config.toml
model = "contrastive audio-text model"
dataset = "synthesized solo parts of chorales (CocoChorales)"
train_examples = 39062
gain_aug_db = 6
noise_aug = 0.01
time_shift_ms = 50
n_mels = 64
hop_length = 160
input = "log_mel"
spec_augment = true
win_length = 512
tokenizer = "word"
vocab_size = 56
loss = "sigmoid"
embed_dim = 256
encoder_arch = "ecapa_tdnn"
encoder_norm = "batchnorm"
encoder_activation = "relu"
encoder_depths = [12]
encoder_kernel_size = 3
encoder_stem = "single"
encoder_widths = [320]
text_encoder_causal = false
text_encoder_width = 192
text_encoder_layers = 8
text_encoder_norm = "layernorm"
text_encoder_norm_position = "post"
text_encoder_activation = "gelu"
text_encoder_mlp_ratio = 4
text_encoder_head_dim = 16
text_encoder_fused_qkv = false
text_encoder_bias = "all"
text_encoder_qk_norm = false
text_encoder_parallel_block = false
text_encoder_inner_norm = false
text_encoder_positions = "rope"
init = "orthogonal"
residual_init = "none"
optimizer = "muon"
muon_scale = "original"
lr = 0.012
momentum = 0.95
nesterov = true
orthogonalizer = "newton_schulz_5"
adamw_lr_other_params = 0.0017
grad_clip = 5.0
steps = 3700
batch_size = 128
epochs = 12.1
lr_schedule = "linear"
final_lr_fraction = 0.01
warmup_steps = 740
weight_decay = 0.2
adamw_weight_decay_other_params = 0
Rows from block 5 of the text encoder of a small contrastive audio-text model, named by matrix and row number. Rows with one number belong to one neuron. Each number is 500 + 25 x the weight over its row's rms, rounded and kept within 0 to 999. All counts start at 0. Numbers have three digits each.
Before each neuron's rows are labels from the 100 texts, of 14976, where the neuron reaches its highest value: "tokens" is the input token at the peak. Only what is clearly more common there than usual is listed. The data: synthesized solo parts of chorales (CocoChorales). In brackets: how many of the 100, against the usual share in percent.
# fc1: MLP up (text_encoder.blocks.5.mlp.fc1.weight, 768x192), inputs 96-191
# fc2: MLP down (text_encoder.blocks.5.mlp.fc2.weight, 192x768, transposed), outputs 96-191

tokens: "f" (100 vs 2.4)
fc1.675:509476521523517491519497532506524506508501521489526531467482495506424506473527572458507489522482485508484485475500491524488501479498494548532509481486545524492501479506479508511474475477539512478514491501500552515464488495541494513497501478522488513483530411508555509500504511493553479484
fc2.675:472489499475489492464484441484482492504486487506491488538506472477583484514501444548503532482482498499538542514487533510520544481471485462484481488501465509538494525494497485461497534492492515502496534512497503517501534481492507455507491527507460501536510546490481522498483504504443538480

tokens: "cello" (100 vs 1.1)
fc1.59:488515500486571462482487515525507524529498459455494480504503485520477544512489473499526490512505517508488512474486477519489491469498487507465519513475496488485522555520486471514503480522499541521525500501496515527536507533479479527537490478485478515451460477484514436536457521562476510493
fc2.59:538542511507563460460462517549501504512500466482491483490469514490508495505513480491546490483457492491526522468481477503460467535517455520484485475481470464497494527520515477509533509521486512473498518495515520492521502532501512536495483452519515480516481483495513487504511506516467487477

tokens: "a" (100 vs 2.7)
fc1.215:506537493552506528509466497518482489548500531492498490494495513503500524512477505502514525499506492525519507442506465503504498517471512499461549559481493503532518488521476561498471480485498492475484453454499563484517456486476485528536521438507477490500504530490471470521461487529522470509
fc2.215:470510496476506496499513506507496505515513482481487510514498489497537519469543521476512477490479480530527489517469551552436498475503475473532503493522494488475453514488516498479490512486497477479490496474493507481464493459495541501463503523520502488491541497494492504524520517521476481455

tokens: "g" (100 vs 2.5)
fc1.412:494479476504510510495509486464491511501466480579535497489485486516460513506493516515494510524567454491523487532514507494490553528541519511509498541509467519494553479461524472452518466444499524524499536468491531470472492474463514495500482510514494472456517470449524501506490497535497457474
fc2.412:498495503518518503452522462481502469486490474573516477524482503502491507458509523514473495536529505519511520505475457490497542508522456490497496572482481502511512470494496485497543498446501543507489507515491550468488469501496491455508503502499486480490510495470557495498502476525469450507

tokens: "saxophone" (100 vs 0.2)
fc1.282:468519516532557488474480531512498491493492475518520490507517493498511514518505526522533512525493498533512463468481488488484499497530502516502550520481465505511524506530494496505540457534457539495483455505535510472484481509507478490465470470525478488492483485502453434510440507494483506500
fc2.282:507500488514575497527484512534526533491506489474470528480481517504493478491527496495544505554439531521523475476437492496486484498496456557498507492479497511451513473480509488470494509505481512507470478491509523501502505515520503473513476537475504469481488520487528508528511492496527515499

tokens: "oboe" (100 vs 0.8)
fc1.153:489516466510507450527529515506539503528484515540526517505504539530506503469504515499455513541511512432512503505512484448509509518479534456513518520525503529479476486513494477457494462470519485488485505485488512508526502523508499492519532532507455509491468491500546501519502548459560488517
fc2.153:492534493496468509484507528524535465504516515497516504502491500497507542481507534494485514466501496497499515513536577492531467565480522505541495509519445479491518488505521505539454519504491523532501487471483482527499490504498466533505525474493487482458467478494510499476516507418467485500

tokens: ":" (98 vs 10.8)
fc1.179:532535496474491483522438487501504510487499490459545491553498487473515515477491510484490546530446526509511498493465495517517507467521479425498498494474501478522504482528545545483516514477515478471470484511474540491533489499466483480550474518489561496480460509490509536495479478546486482494
fc2.179:455471506513493505513569511492495482490472493540486477441500497512506485502501486502490466460540500504488504541542518476471474506476499527479524476514489507467487519498458460493473491520474542506533495497513458539507532512518520503488496504525429526526517541508509460503496514465498495514

tokens: "a" (100 vs 2.7)
fc1.515:510525523547510464534509524456514485510512520475465513460467473462542503540469473477444500498481497501493499497538484518499496528514435503486506544497542484520532528498472524483506530470516522499504530465554538478507490447502492479502519507489488493530505493524507491488469495479457463524
fc2.515:506475467449476509460461493538487488504500474512484468519502557534445495498497518529509510494515514475480534510437496492511513522462539488506497475504444521535463486502511498518499504505521485521510478539464481511474531513477504508478479465474535500460521467486512525496517486481567526478

tokens: "a" (91 vs 2.7); "f5" (7 vs 1)
fc1.408:483518462494536449516515505499530473505538547472498521504454504476514500488457516501501512489485478506473503451490457462469490501519508526494487480517464545462506504497500455494461460469479494543541474478501511530512502523462517493552536478495508506517483524475501479489489496516514524522
fc2.408:507509507476496506536500497490505469550480478537475518499496474484515519524502496480498470492517506480498460523481500534476498528435547488516495522511464554511474510531457503537483481527479478490540537538503485476533500530509564508483561515454463480527483500524530519454517549525491493490

tokens: "f" (72 vs 2.4); "d" (28 vs 2.7)
fc1.505:503493553502498523487536487534522522487476499487509493485487519501462484499470465511516477526495462507524500486478508493493519483498548506478505527514484561492511486484485526476511477548488522506472425497508516535504478526481556493479466501501460529486479481535487482504504545524480544527
fc2.505:531526436531505523503506493482527527495537562484510524492482500485512554504512555496515491507480554465481490488500539486514535480511504456497514465519470460485501526509480488520499495508459520488512537499480496527509501488507490490506515488491501489515521476444547507497516449495514487526

tokens: "g" (100 vs 2.5)
fc1.572:483479508499503512476507477480485502510489494585503521473496470504452514496504508540491497530541469478500486511515479509487581529546504506527507526497483503485561485457504472458523469441482544508524523478539567478463486484483513477467499493513489484443525468464532497491516524524464458478
fc2.572:498479520523509534459537453461502478476481478586528480488479486509491517478527504484470495520532485493526489516498467491476563500533487531478510572493472506509532485482497500495524505462513535508515492507503546472468488501490466452506500510483494478493510480467530481506520480515491475510

tokens: ":" (100 vs 10.8)
fc1.501:496487477526498510492452492510493492517496476474517500485464477515487526478490448480523535554505521487552492457515513505483509507500475497507497516485485501553491492489527535516458493532531495486493491496544526517516510491492488493448501474475499502497482469518519529498484507502524552469
fc2.501:474478516500476487525538524483490486483483492504502475453497519483514503516508521501490447449507518541485498520524487510481487483494483499477490477501515502458497494521435490498531458505464526487521512506481458517498507514521514509547482512535450539507523560499498470498501514480450463533

tokens: "saxophone" (100 vs 0.2)
fc1.305:446549513537532476481520513503507444456510481521496486472504491515486519497446485521510502526461510500511472463497497497468486520515515540449522543500458519540486477488499494513529513501468518512479458503564535470508501497516440500471492526510452478502478496522511443519484459489513546493
fc2.305:468521501513498504537534472547563511518516513499511491448543493500486482542499455470465494540469507506504488473493494485438498441525501524496528495468508562494464481487504484474493512478542470521500461497528501457452520516570511455509488505481501486499473509493514503468492491537535506536

tokens: "saxophone" (100 vs 0.2)
fc1.495:485494524492548486492502553481471521470519510491503502516470534527493530527477502542495503492502508498500471486497494513471527488523514512511545525489553464519488511548448525511547453483464554483488467489564548504526471527516492486509517518461452490454528481530478502521521504476478511516
fc2.495:541445468497497494531487479482521478487486520504475499482478507514510445480548530481564526505481452510477511492471546504507485545530505509529479488486505468484531529459525490521488507494488486490504481484488471494556506477505484480451485501488543490555471508552444527496519465498515518539

tokens: "oboe" (100 vs 0.8)
fc1.721:536467513555506481519559513467484510492544529488480527484506493511514493525498455487483545477433462488515501501555511502486510494522478558520492505517496541522524502536476523499470503455531542497548495481516513491511501479543499517495501546473488476526488472501536496484484495465453514499
fc2.721:499486462443509477464419498512497512506481504499472458519491529511491498511483536523479478497525525524497523488437491508520514526476501487493514492485496443517463479445533463494521518516482459519501502510476506496513500508495477510490503420513546493466527492483473519511522486512545478500

tokens: "cello" (100 vs 1.1)
fc1.670:486487463493543501502503496532508533522477468512504449516477482523480531513515493482517542496482522503466542465522481494519515502477457488473524482485549498511505527526500495475516485488527539494539474452495528520523495510508466482552518504522465494483470465520481502516485521493461492509
fc2.670:518522501512503491484488507486502520483510475493534518467498488508507486511473541481490546502456484456503546477482535521494486502497451471507511482460505463505473507533483484519472534512538503487503511451473481500541493556484512506521505489503484487519470469530489507453531507491500510519

tokens: "f" (100 vs 2.4)
fc1.531:486535470497493511504525488502507501511482490460522480507508472514509484498493500481494443530523465544512464505469478486533528526506519444514488477486489463528527456495518536543542463502498496496508494492453482524531493496457488493504512535536505539503524561506488498508467479522499524488
fc2.531:491488525513484513518523520499502507558474492566453523498503524485478499518515517543467545486493513465536508518518528507462485476472483523501502509534519537467442488483482483451498526518510519478522488532490500508513507523571502504513503482479502514481511478501476478477487496494490478527

tokens: "f" (100 vs 2.4)
fc1.245:530517532506492482533473508535491523481523554470533510497505485505491554484504466465483498473510517490501476509506506509505531518518486521480497462503437545493527453487521533448480524486492480533467477443527490483504486534517461493469484519529475581485511509486513493502530549503497508485
fc2.245:504528494501491449539475477519505493476497516472483539520497499513494530454521470482488489457463526497521539498505456497542500537475485496489514525499486525513512471453513505431505502521494501498471506460529480497538528549501459532491469542548535524538537524493513486498525511493495499503

tokens: "a" (100 vs 2.7)
fc1.534:524554451556498521529498526517490497509484552463555521486524499477521535554460491491496540477522498506473503468492470537465518487479475500500505511522527510502496517491497525518485493486439488508515477448518512487469486491488510515530528463518489479506506497523500485478446519469507458490
fc2.534:518507469465505461526501485475504504510534519514475473499520490516491522494539477532519475458478489489480492496533495513480493516466484473515529519477530508514470502480547494515518526500502483495485466492550515518471511462509529530486464463515485559508492539528484513504478487485497515495

tokens: "saxophone" (100 vs 0.2)
fc1.705:465518532545551474492492535514483487485476487500483475502518499502481514497520506520515543556484494514478468480467489508498509498549489514484542510493469484501465483500496475516533490502460534496471466483538546480523512537527492527468488484503482468458498474525477464507467510514485516498
fc2.705:512512522529549496490490535539556556533506490466520501484483516517485502513503472506530509564440521547506481442441471480486481489519478576484494485467487516473501462485514488473511505499516500511489467504532513506509525508525511496490452544504525457476459503514506493512507499504529489512

tokens: "d" (100 vs 2.7)
fc1.339:502474527516525499493466492506497498522478470487496497499519537519488537524501522484445499518509547509503517483497484490477464474528520537512508512551531487532533549493494508473490497508491519473519512487502493479522483556444494514501503499530537485461508487508443489477477510498523551519
fc2.339:532497523480490499464444498527499538521521457479457459498540536505501521507502547474505500528482516478514488466501464487489491539531510526491492480563471499491520523513521494480496509511512481465501502481534462439481475546493498546504474477507486537480517478532508508485496517500542506455

tokens: "f" (100 vs 2.4)
fc1.178:514502481540528479481463469494492482498495499505534485502487532498492508467458491490468483492478516486480526496492465496558526555554507516514519504466515531489481493456518541456482522502484484489473490473487535467511509525490538506493507446476497534545522497537506490499471507521500528489
fc2.178:496518480471482496486474522486505512481510449556508519496519466468484480472524510504519488489508536530533507486488553502471495483476514503523483475547489518518501512484500473479516527538502526479510501536524488520524499446520499496515504544484434463507490519563494507514512506482454530480

tokens: "a" (100 vs 2.7)
fc1.311:487499488500456515513467489509493480538479454482503540509469505474477511524514549480507503512458519500560460491510474526538534489543481481510482498476481505539512474490524548506495439521511509513506518534509545510542469482493507519487505479463541486529535468482521505521444474549515552499
fc2.311:490503534504507489491547506481496523493510521527486448495524493506531488492518451534469485462523486489493527524499515485458451494452514486489519487543505502490493536498453470477505543521505497512512488496497471490471527519523507438524486512527469534484468530546492513474527520458470459500

tokens: ":" (100 vs 10.8)
fc1.218:489548485510512507492419459559508500471534490486519485493497510491521483509487498533480529546502509513557491486491510478518452513489490487529506484525506513501480548456555506506464499503490495440468492474462497492524515529492483492503518483468474510453471503491538504498515481449541512512
fc2.218:487456520499492499540557524469484483498457473507494503460512490495490495491512509460524467453498514511465503512527485513473524468497497498465489491486503489475487479540448505505521477490476526519510514519509486544493494510512533498518489528535477543535522533518486476508487520517460482520

tokens: "d" (100 vs 2.7)
fc1.465:523467491472482535501520543522510509544496443480512449480520496467499499485457514497446501513527519506502513517497459469466528479513518524487457472507492475473466531466468498468481468486490556516511481506491508516457465524491523489469496546509526530516481505508462492508464517535508504477
fc2.465:476505484507540453504512527501511481515515502510492511465508511517524496559487508504491569502502485511497534482517445489504485480553528496523492532505490487537455496458524490532532489489531466455472522504522522490530566496494484525545495497488506489492502480488445510517494530468523513478