{"gain_aug_db": 6, "n_mels": 64, "spec_augment": true, "loss": "sigmoid", "text_encoder_causal": false, "text_encoder_mlp_ratio": 4, "text_encoder_parallel_block": false, "residual_init": "none", "optimizer": "muon", "muon_scale": "original", "momentum": 0.95, "grad_clip": 5.0, "lr_schedule": "linear", "warmup_steps": 740}
Rows from block 8 of the audio encoder, named by matrix and row number. Each number is 200 + 40 x the weight over its row's rms, rounded and kept within 0 to 999. All counts start at 0.
# c30: last pointwise conv (encoder.blocks.8.c3.0.weight, 320x320x1), inputs 0-319
c30.299,167,267,171,250,184,205,113,162,143,154,174,188,312,220,174,151,177,213,165,192,154,193,190,95,161,241,90,215,263,207,154,191,167,173,212,192,146,264,161,263,178,222,158,209,196,189,179,166,189,190,247,206,209,187,161,154,198,289,196,208,214,149,260,200,145,142,221,203,195,209,145,155,153,178,175,214,180,191,174,151,188,273,175,162,192,203,234,226,222,215,179,165,186,195,188,118,163,63,183,258,204,158,154,148,198,187,189,88,256,263,189,218,183,236,196,232,179,234,138,175,202,210,221,177,197,206,208,183,214,176,201,343,282,261,205,174,221,238,233,207,202,203,169,212,226,175,190,216,212,185,205,226,153,134,197,202,166,243,139,179,176,170,162,252,171,168,214,187,118,189,221,142,177,212,216,190,182,211,151,267,162,240,137,172,270,168,222,210,187,185,202,223,183,167,223,192,171,212,312,261,183,289,182,231,198,188,178,207,160,176,176,177,304,229,213,182,175,249,218,201,232,200,217,211,130,247,167,177,170,281,212,190,190,221,219,213,276,224,143,221,157,287,157,220,289,253,285,241,180,184,161,225,190,193,229,183,234,166,135,230,199,203,214,181,176,158,196,193,238,234,224,184,181,209,212,190,189,284,216,226,193,261,214,182,186,213,238,231,326,234,148,189,217,182,164,218,239,177,180,227,179,209,303,200,235,186,197,149,190,156,249,302,192,196,211,225,206,239,197,235
c30.300,210,137,212,166,306,235,186,238,233,75,291,132,156,240,301,216,175,182,206,246,140,184,160,184,212,222,141,187,228,254,150,225,247,266,159,246,257,142,311,335,173,175,232,282,209,181,203,206,174,162,257,218,265,345,119,326,250,182,195,157,192,197,193,145,148,152,238,255,313,260,204,202,310,232,313,212,240,220,276,105,168,188,171,127,197,192,183,199,187,184,186,216,202,244,212,144,214,172,170,197,186,232,184,182,149,243,190,155,138,225,176,198,217,230,189,190,162,165,179,147,214,169,179,232,147,197,201,203,257,177,181,197,200,165,145,268,199,145,142,221,189,207,177,200,167,255,187,234,205,186,179,205,192,218,271,223,230,202,248,208,208,170,201,137,200,200,237,208,174,185,182,206,247,191,225,221,202,181,181,165,188,174,162,230,161,159,176,146,147,208,187,182,161,201,140,241,190,191,174,187,187,192,213,247,186,212,209,185,196,208,182,170,178,232,225,209,133,204,185,159,255,231,140,225,164,255,201,171,148,159,191,188,220,171,216,229,181,236,238,181,174,160,229,224,231,211,220,239,163,213,260,203,95,123,198,218,237,223,223,237,171,167,256,198,189,177,176,246,188,217,138,232,247,220,240,216,195,237,209,202,201,230,184,266,245,238,203,188,246,176,157,203,206,164,215,135,176,223,185,261,204,192,193,182,228,223,211,216,207,150,177,178,160,216,269,180,193,194,179,255
c30.301,115,165,234,140,182,203,129,224,188,200,225,173,293,145,186,297,161,209,162,181,169,192,189,206,175,186,277,151,167,180,186,162,214,214,208,276,317,196,134,192,180,244,251,221,284,147,183,313,174,192,228,247,221,196,172,153,123,146,189,116,322,153,192,246,370,176,165,149,186,268,132,195,184,200,131,203,240,224,187,174,195,222,271,180,246,158,159,304,187,203,161,256,181,255,206,220,159,184,143,231,172,251,144,168,200,228,209,159,189,197,175,206,245,185,220,196,263,175,198,226,202,195,197,135,171,218,190,214,176,205,232,329,274,227,191,169,225,159,225,176,227,188,181,184,210,184,157,289,197,312,170,175,208,207,260,199,197,173,190,172,223,239,191,239,192,235,200,244,206,205,192,212,139,232,145,170,206,233,195,303,172,172,249,169,184,228,207,143,235,162,205,148,147,218,273,191,161,156,191,179,178,180,198,181,187,173,165,177,205,199,164,175,204,199,178,202,199,194,170,189,134,203,159,219,130,193,155,168,185,257,152,180,228,170,166,226,229,191,208,210,238,235,166,266,168,201,169,202,207,202,221,160,211,166,179,205,217,186,201,190,166,241,232,195,252,188,202,132,190,183,318,156,230,198,216,191,207,171,170,227,120,179,173,193,166,213,184,190,228,177,189,158,163,223,202,197,249,144,240,258,199,210,122,232,226,242,253,191,230,183,230,176,229,170,227,262,230,262,208,169
c30.302,191,189,166,196,270,145,185,176,267,146,241,217,197,204,224,213,161,161,174,194,110,220,136,200,209,191,213,244,262,144,184,198,253,205,142,234,205,206,156,114,193,199,143,173,207,202,190,173,206,245,173,181,159,179,151,223,219,219,136,164,313,162,225,197,120,186,193,151,172,151,164,150,136,156,183,198,116,216,204,178,167,184,245,219,191,189,172,160,222,197,206,216,236,194,213,208,205,234,183,313,164,160,163,264,189,200,118,206,195,220,143,182,174,221,99,212,257,222,172,165,130,200,191,211,231,212,173,293,280,196,263,169,199,242,237,228,202,224,247,220,216,180,162,186,238,235,218,256,118,154,241,167,212,186,159,115,223,209,226,200,235,261,201,217,225,234,172,267,166,180,184,149,201,156,165,187,182,239,195,269,206,165,241,217,211,234,211,239,230,283,262,218,171,201,176,268,187,215,198,155,217,195,180,221,192,206,261,234,142,223,290,241,114,216,192,143,232,226,155,264,180,154,199,210,246,158,239,181,299,181,88,182,219,177,177,189,138,219,169,168,191,261,223,255,239,198,198,207,227,179,189,153,199,185,194,233,170,186,204,215,194,170,118,236,187,245,224,206,228,159,230,194,210,254,298,183,179,219,135,208,143,206,243,192,155,141,198,131,247,213,298,184,162,146,210,183,140,204,211,176,161,157,191,274,216,94,213,196,190,119,133,240,226,174,180,205,252,134,217,148
c30.303,127,129,101,156,275,223,194,191,209,106,249,329,167,214,335,250,197,192,176,231,134,212,118,195,241,176,188,235,155,230,162,179,108,138,288,209,197,195,230,225,225,201,190,190,296,297,251,204,280,130,213,214,229,172,194,206,160,246,261,149,193,95,218,184,178,161,328,161,235,185,219,159,173,214,154,195,248,266,177,241,188,263,148,180,167,191,174,147,217,186,143,179,204,189,214,254,197,175,188,198,180,176,162,207,173,234,186,204,225,204,227,185,179,196,120,237,217,155,261,217,188,196,198,172,189,189,159,142,187,183,206,231,232,207,192,187,234,264,196,171,222,95,222,191,203,190,203,216,192,187,178,216,211,196,152,210,178,213,204,249,217,226,97,184,228,201,200,209,172,235,220,222,205,206,214,137,217,186,149,239,185,243,146,198,253,159,178,233,153,234,192,164,153,198,247,207,210,244,259,235,138,198,217,268,169,231,243,197,245,211,189,192,223,168,222,155,176,184,243,246,225,185,230,211,159,155,281,171,174,240,201,181,242,200,291,233,248,251,212,242,203,268,203,244,263,224,233,242,125,157,198,242,179,160,183,205,200,244,133,183,135,241,238,215,173,221,192,240,208,225,247,198,178,198,217,150,228,305,259,241,192,221,246,199,142,201,215,162,295,236,162,139,169,236,204,258,240,238,177,220,228,270,249,217,223,221,182,193,185,182,233,228,206,190,208,204,174,258,195,199
c30.304,177,191,230,222,233,207,222,201,329,225,225,190,121,264,187,215,220,339,102,221,210,159,290,222,197,209,211,203,196,135,240,245,203,267,194,66,261,276,316,260,229,315,256,248,233,103,269,235,130,188,295,178,196,139,253,173,315,197,218,195,230,153,195,182,132,230,276,249,250,240,148,232,160,201,186,186,177,188,270,177,228,212,163,171,216,196,189,194,203,280,173,193,178,178,217,197,166,182,183,191,189,162,192,174,184,303,228,194,222,187,238,255,197,153,199,252,179,189,183,219,135,230,196,258,247,188,192,246,206,167,199,166,159,176,212,183,197,136,244,201,147,263,174,223,233,162,175,201,214,213,267,190,157,228,194,236,213,181,171,170,224,226,207,172,207,303,165,188,144,162,204,183,205,194,208,185,216,211,201,178,192,242,180,146,283,185,213,157,201,230,191,205,199,265,211,221,175,195,110,192,177,146,226,240,162,261,188,203,212,248,195,179,201,221,195,249,232,234,242,100,240,206,194,230,159,183,153,182,222,269,249,184,215,203,219,210,196,127,227,133,159,203,189,201,222,185,223,146,224,242,182,220,201,261,240,210,239,206,163,203,155,206,223,239,225,215,231,200,187,205,130,185,232,190,213,196,218,259,231,176,152,258,190,191,155,142,241,189,240,185,209,205,220,299,250,167,143,193,237,161,152,196,173,217,179,255,242,160,185,154,159,193,180,217,182,206,198,204,214,206
c30.305,189,169,159,214,195,160,117,213,210,201,319,196,202,203,196,177,140,197,177,166,145,222,165,248,155,178,293,157,326,143,207,167,247,247,173,246,191,167,192,206,176,225,142,139,208,178,183,124,207,169,204,182,179,205,173,197,203,297,187,215,332,332,194,240,162,190,216,245,241,270,299,289,186,223,206,246,203,180,193,178,212,166,162,178,188,186,210,135,236,224,254,136,206,211,166,181,190,309,79,226,219,267,193,191,201,192,230,334,235,254,197,206,156,232,197,223,252,179,157,181,209,137,207,233,205,208,229,192,197,227,169,216,166,177,154,153,220,203,196,206,193,174,281,171,232,176,230,217,187,228,169,184,206,257,277,177,258,204,180,229,179,178,189,218,260,172,237,137,204,187,203,249,174,177,162,198,223,250,158,222,211,147,242,170,256,203,203,201,194,194,193,168,236,194,203,131,173,142,244,276,174,200,244,190,222,197,254,142,206,194,192,183,231,202,210,241,201,206,163,212,197,235,179,162,240,206,199,270,220,169,187,263,185,188,193,213,189,176,217,219,180,229,200,213,264,242,260,176,221,171,236,217,205,200,168,219,189,214,222,283,193,326,210,140,279,146,139,159,191,168,222,180,174,221,182,207,181,213,185,178,239,273,195,202,207,227,156,301,285,240,174,152,176,129,166,187,160,128,157,191,213,175,231,161,258,193,176,219,190,168,216,153,226,157,214,138,244,224,186,184
c30.306,174,257,179,226,204,136,305,186,232,145,149,197,221,222,197,131,246,189,228,141,194,102,215,214,200,170,248,189,164,238,184,241,181,219,207,288,203,183,258,219,234,346,212,214,274,170,139,243,142,240,204,257,245,237,223,138,221,241,245,215,197,162,216,199,181,174,214,161,236,188,206,192,91,187,146,186,128,198,199,223,214,179,180,233,223,206,199,269,170,233,178,155,191,193,266,160,194,167,175,152,240,185,193,151,152,210,192,208,190,151,243,215,221,271,251,250,188,268,198,204,207,165,173,230,148,182,199,214,236,168,212,156,172,203,166,270,51,134,191,245,115,219,217,154,186,194,180,199,217,272,224,198,202,104,192,208,205,223,190,200,220,220,176,184,179,280,122,178,125,279,140,265,205,268,131,214,159,183,146,259,200,208,290,216,178,180,178,214,178,207,220,231,238,129,206,191,280,169,134,181,177,148,232,275,190,195,232,229,209,247,138,109,270,197,254,199,212,193,169,169,246,235,207,149,213,213,98,169,213,211,207,176,207,199,178,208,206,212,199,157,223,263,186,147,175,238,157,199,213,240,198,193,253,196,212,227,166,244,258,221,213,204,125,177,174,185,203,247,200,211,192,171,158,255,215,179,206,145,272,170,127,216,167,185,191,215,259,235,243,173,199,206,183,182,201,273,230,225,221,284,213,191,201,133,190,182,191,176,189,260,197,220,225,227,268,206,248,189,172,197
c30.307,211,270,254,179,116,177,142,186,227,253,280,157,206,254,256,309,154,166,222,217,355,179,216,177,240,261,187,196,226,122,233,174,267,239,189,228,202,228,267,141,191,176,263,270,199,149,191,139,288,145,284,254,195,132,235,231,192,167,164,210,187,164,153,161,227,192,199,195,201,276,182,241,211,180,185,184,148,202,136,253,188,180,161,152,183,201,236,165,255,128,182,165,179,234,216,199,181,141,180,156,229,198,206,243,204,196,165,185,146,239,195,217,187,195,183,186,218,175,321,191,209,201,157,178,231,151,139,176,235,230,268,181,257,200,193,174,145,222,282,167,162,221,141,223,181,173,207,225,131,222,223,294,189,157,223,157,115,192,198,172,183,226,240,264,207,139,155,187,182,203,179,172,202,153,238,157,177,228,198,219,193,213,182,222,175,173,189,167,204,168,178,199,203,204,198,193,196,202,198,152,206,164,132,277,243,192,187,276,243,222,158,255,164,166,129,274,248,145,149,219,201,247,289,208,199,191,220,214,168,211,158,145,231,199,259,247,149,203,262,208,218,173,162,145,165,218,222,161,85,183,264,202,244,216,176,187,172,147,163,180,138,205,186,206,245,192,230,217,189,243,246,193,299,228,237,186,223,216,248,229,128,217,198,222,214,206,251,213,183,201,204,190,248,216,189,190,204,204,85,218,211,168,233,240,172,202,262,194,244,229,177,202,197,140,197,184,166,164,171,240
c30.308,153,313,223,290,188,153,296,206,149,162,264,202,200,176,184,133,227,185,107,241,203,134,215,229,193,126,231,227,194,221,179,202,178,174,231,241,151,160,244,143,307,177,156,138,317,233,173,152,137,246,142,170,444,201,180,248,167,219,130,197,226,162,242,273,168,158,110,164,243,184,182,195,239,184,239,176,107,273,241,205,173,172,240,243,184,220,218,195,162,124,231,226,208,163,191,176,192,192,239,199,233,180,191,168,183,209,178,200,185,225,184,137,159,225,232,226,210,219,178,145,203,149,225,174,227,197,179,194,155,210,248,185,175,232,221,213,271,211,170,237,174,194,229,182,189,144,168,189,267,172,191,267,195,205,197,197,273,201,151,186,205,193,204,175,251,195,264,185,263,213,130,175,203,180,156,250,184,164,252,173,169,154,208,209,210,200,243,243,229,197,188,216,194,187,196,184,227,184,163,151,166,226,208,251,152,218,206,191,231,195,226,216,190,207,231,275,173,217,246,182,146,226,215,98,212,173,165,228,194,242,217,206,245,140,184,174,166,183,187,213,199,221,198,206,177,190,159,187,213,250,173,228,238,166,195,176,211,189,279,205,172,201,234,182,241,163,210,233,189,245,187,197,187,187,249,191,215,170,177,176,257,229,170,203,207,177,306,212,151,161,184,184,169,157,177,183,194,226,177,207,228,203,159,226,154,224,146,237,222,200,131,193,252,300,183,115,114,183,235,214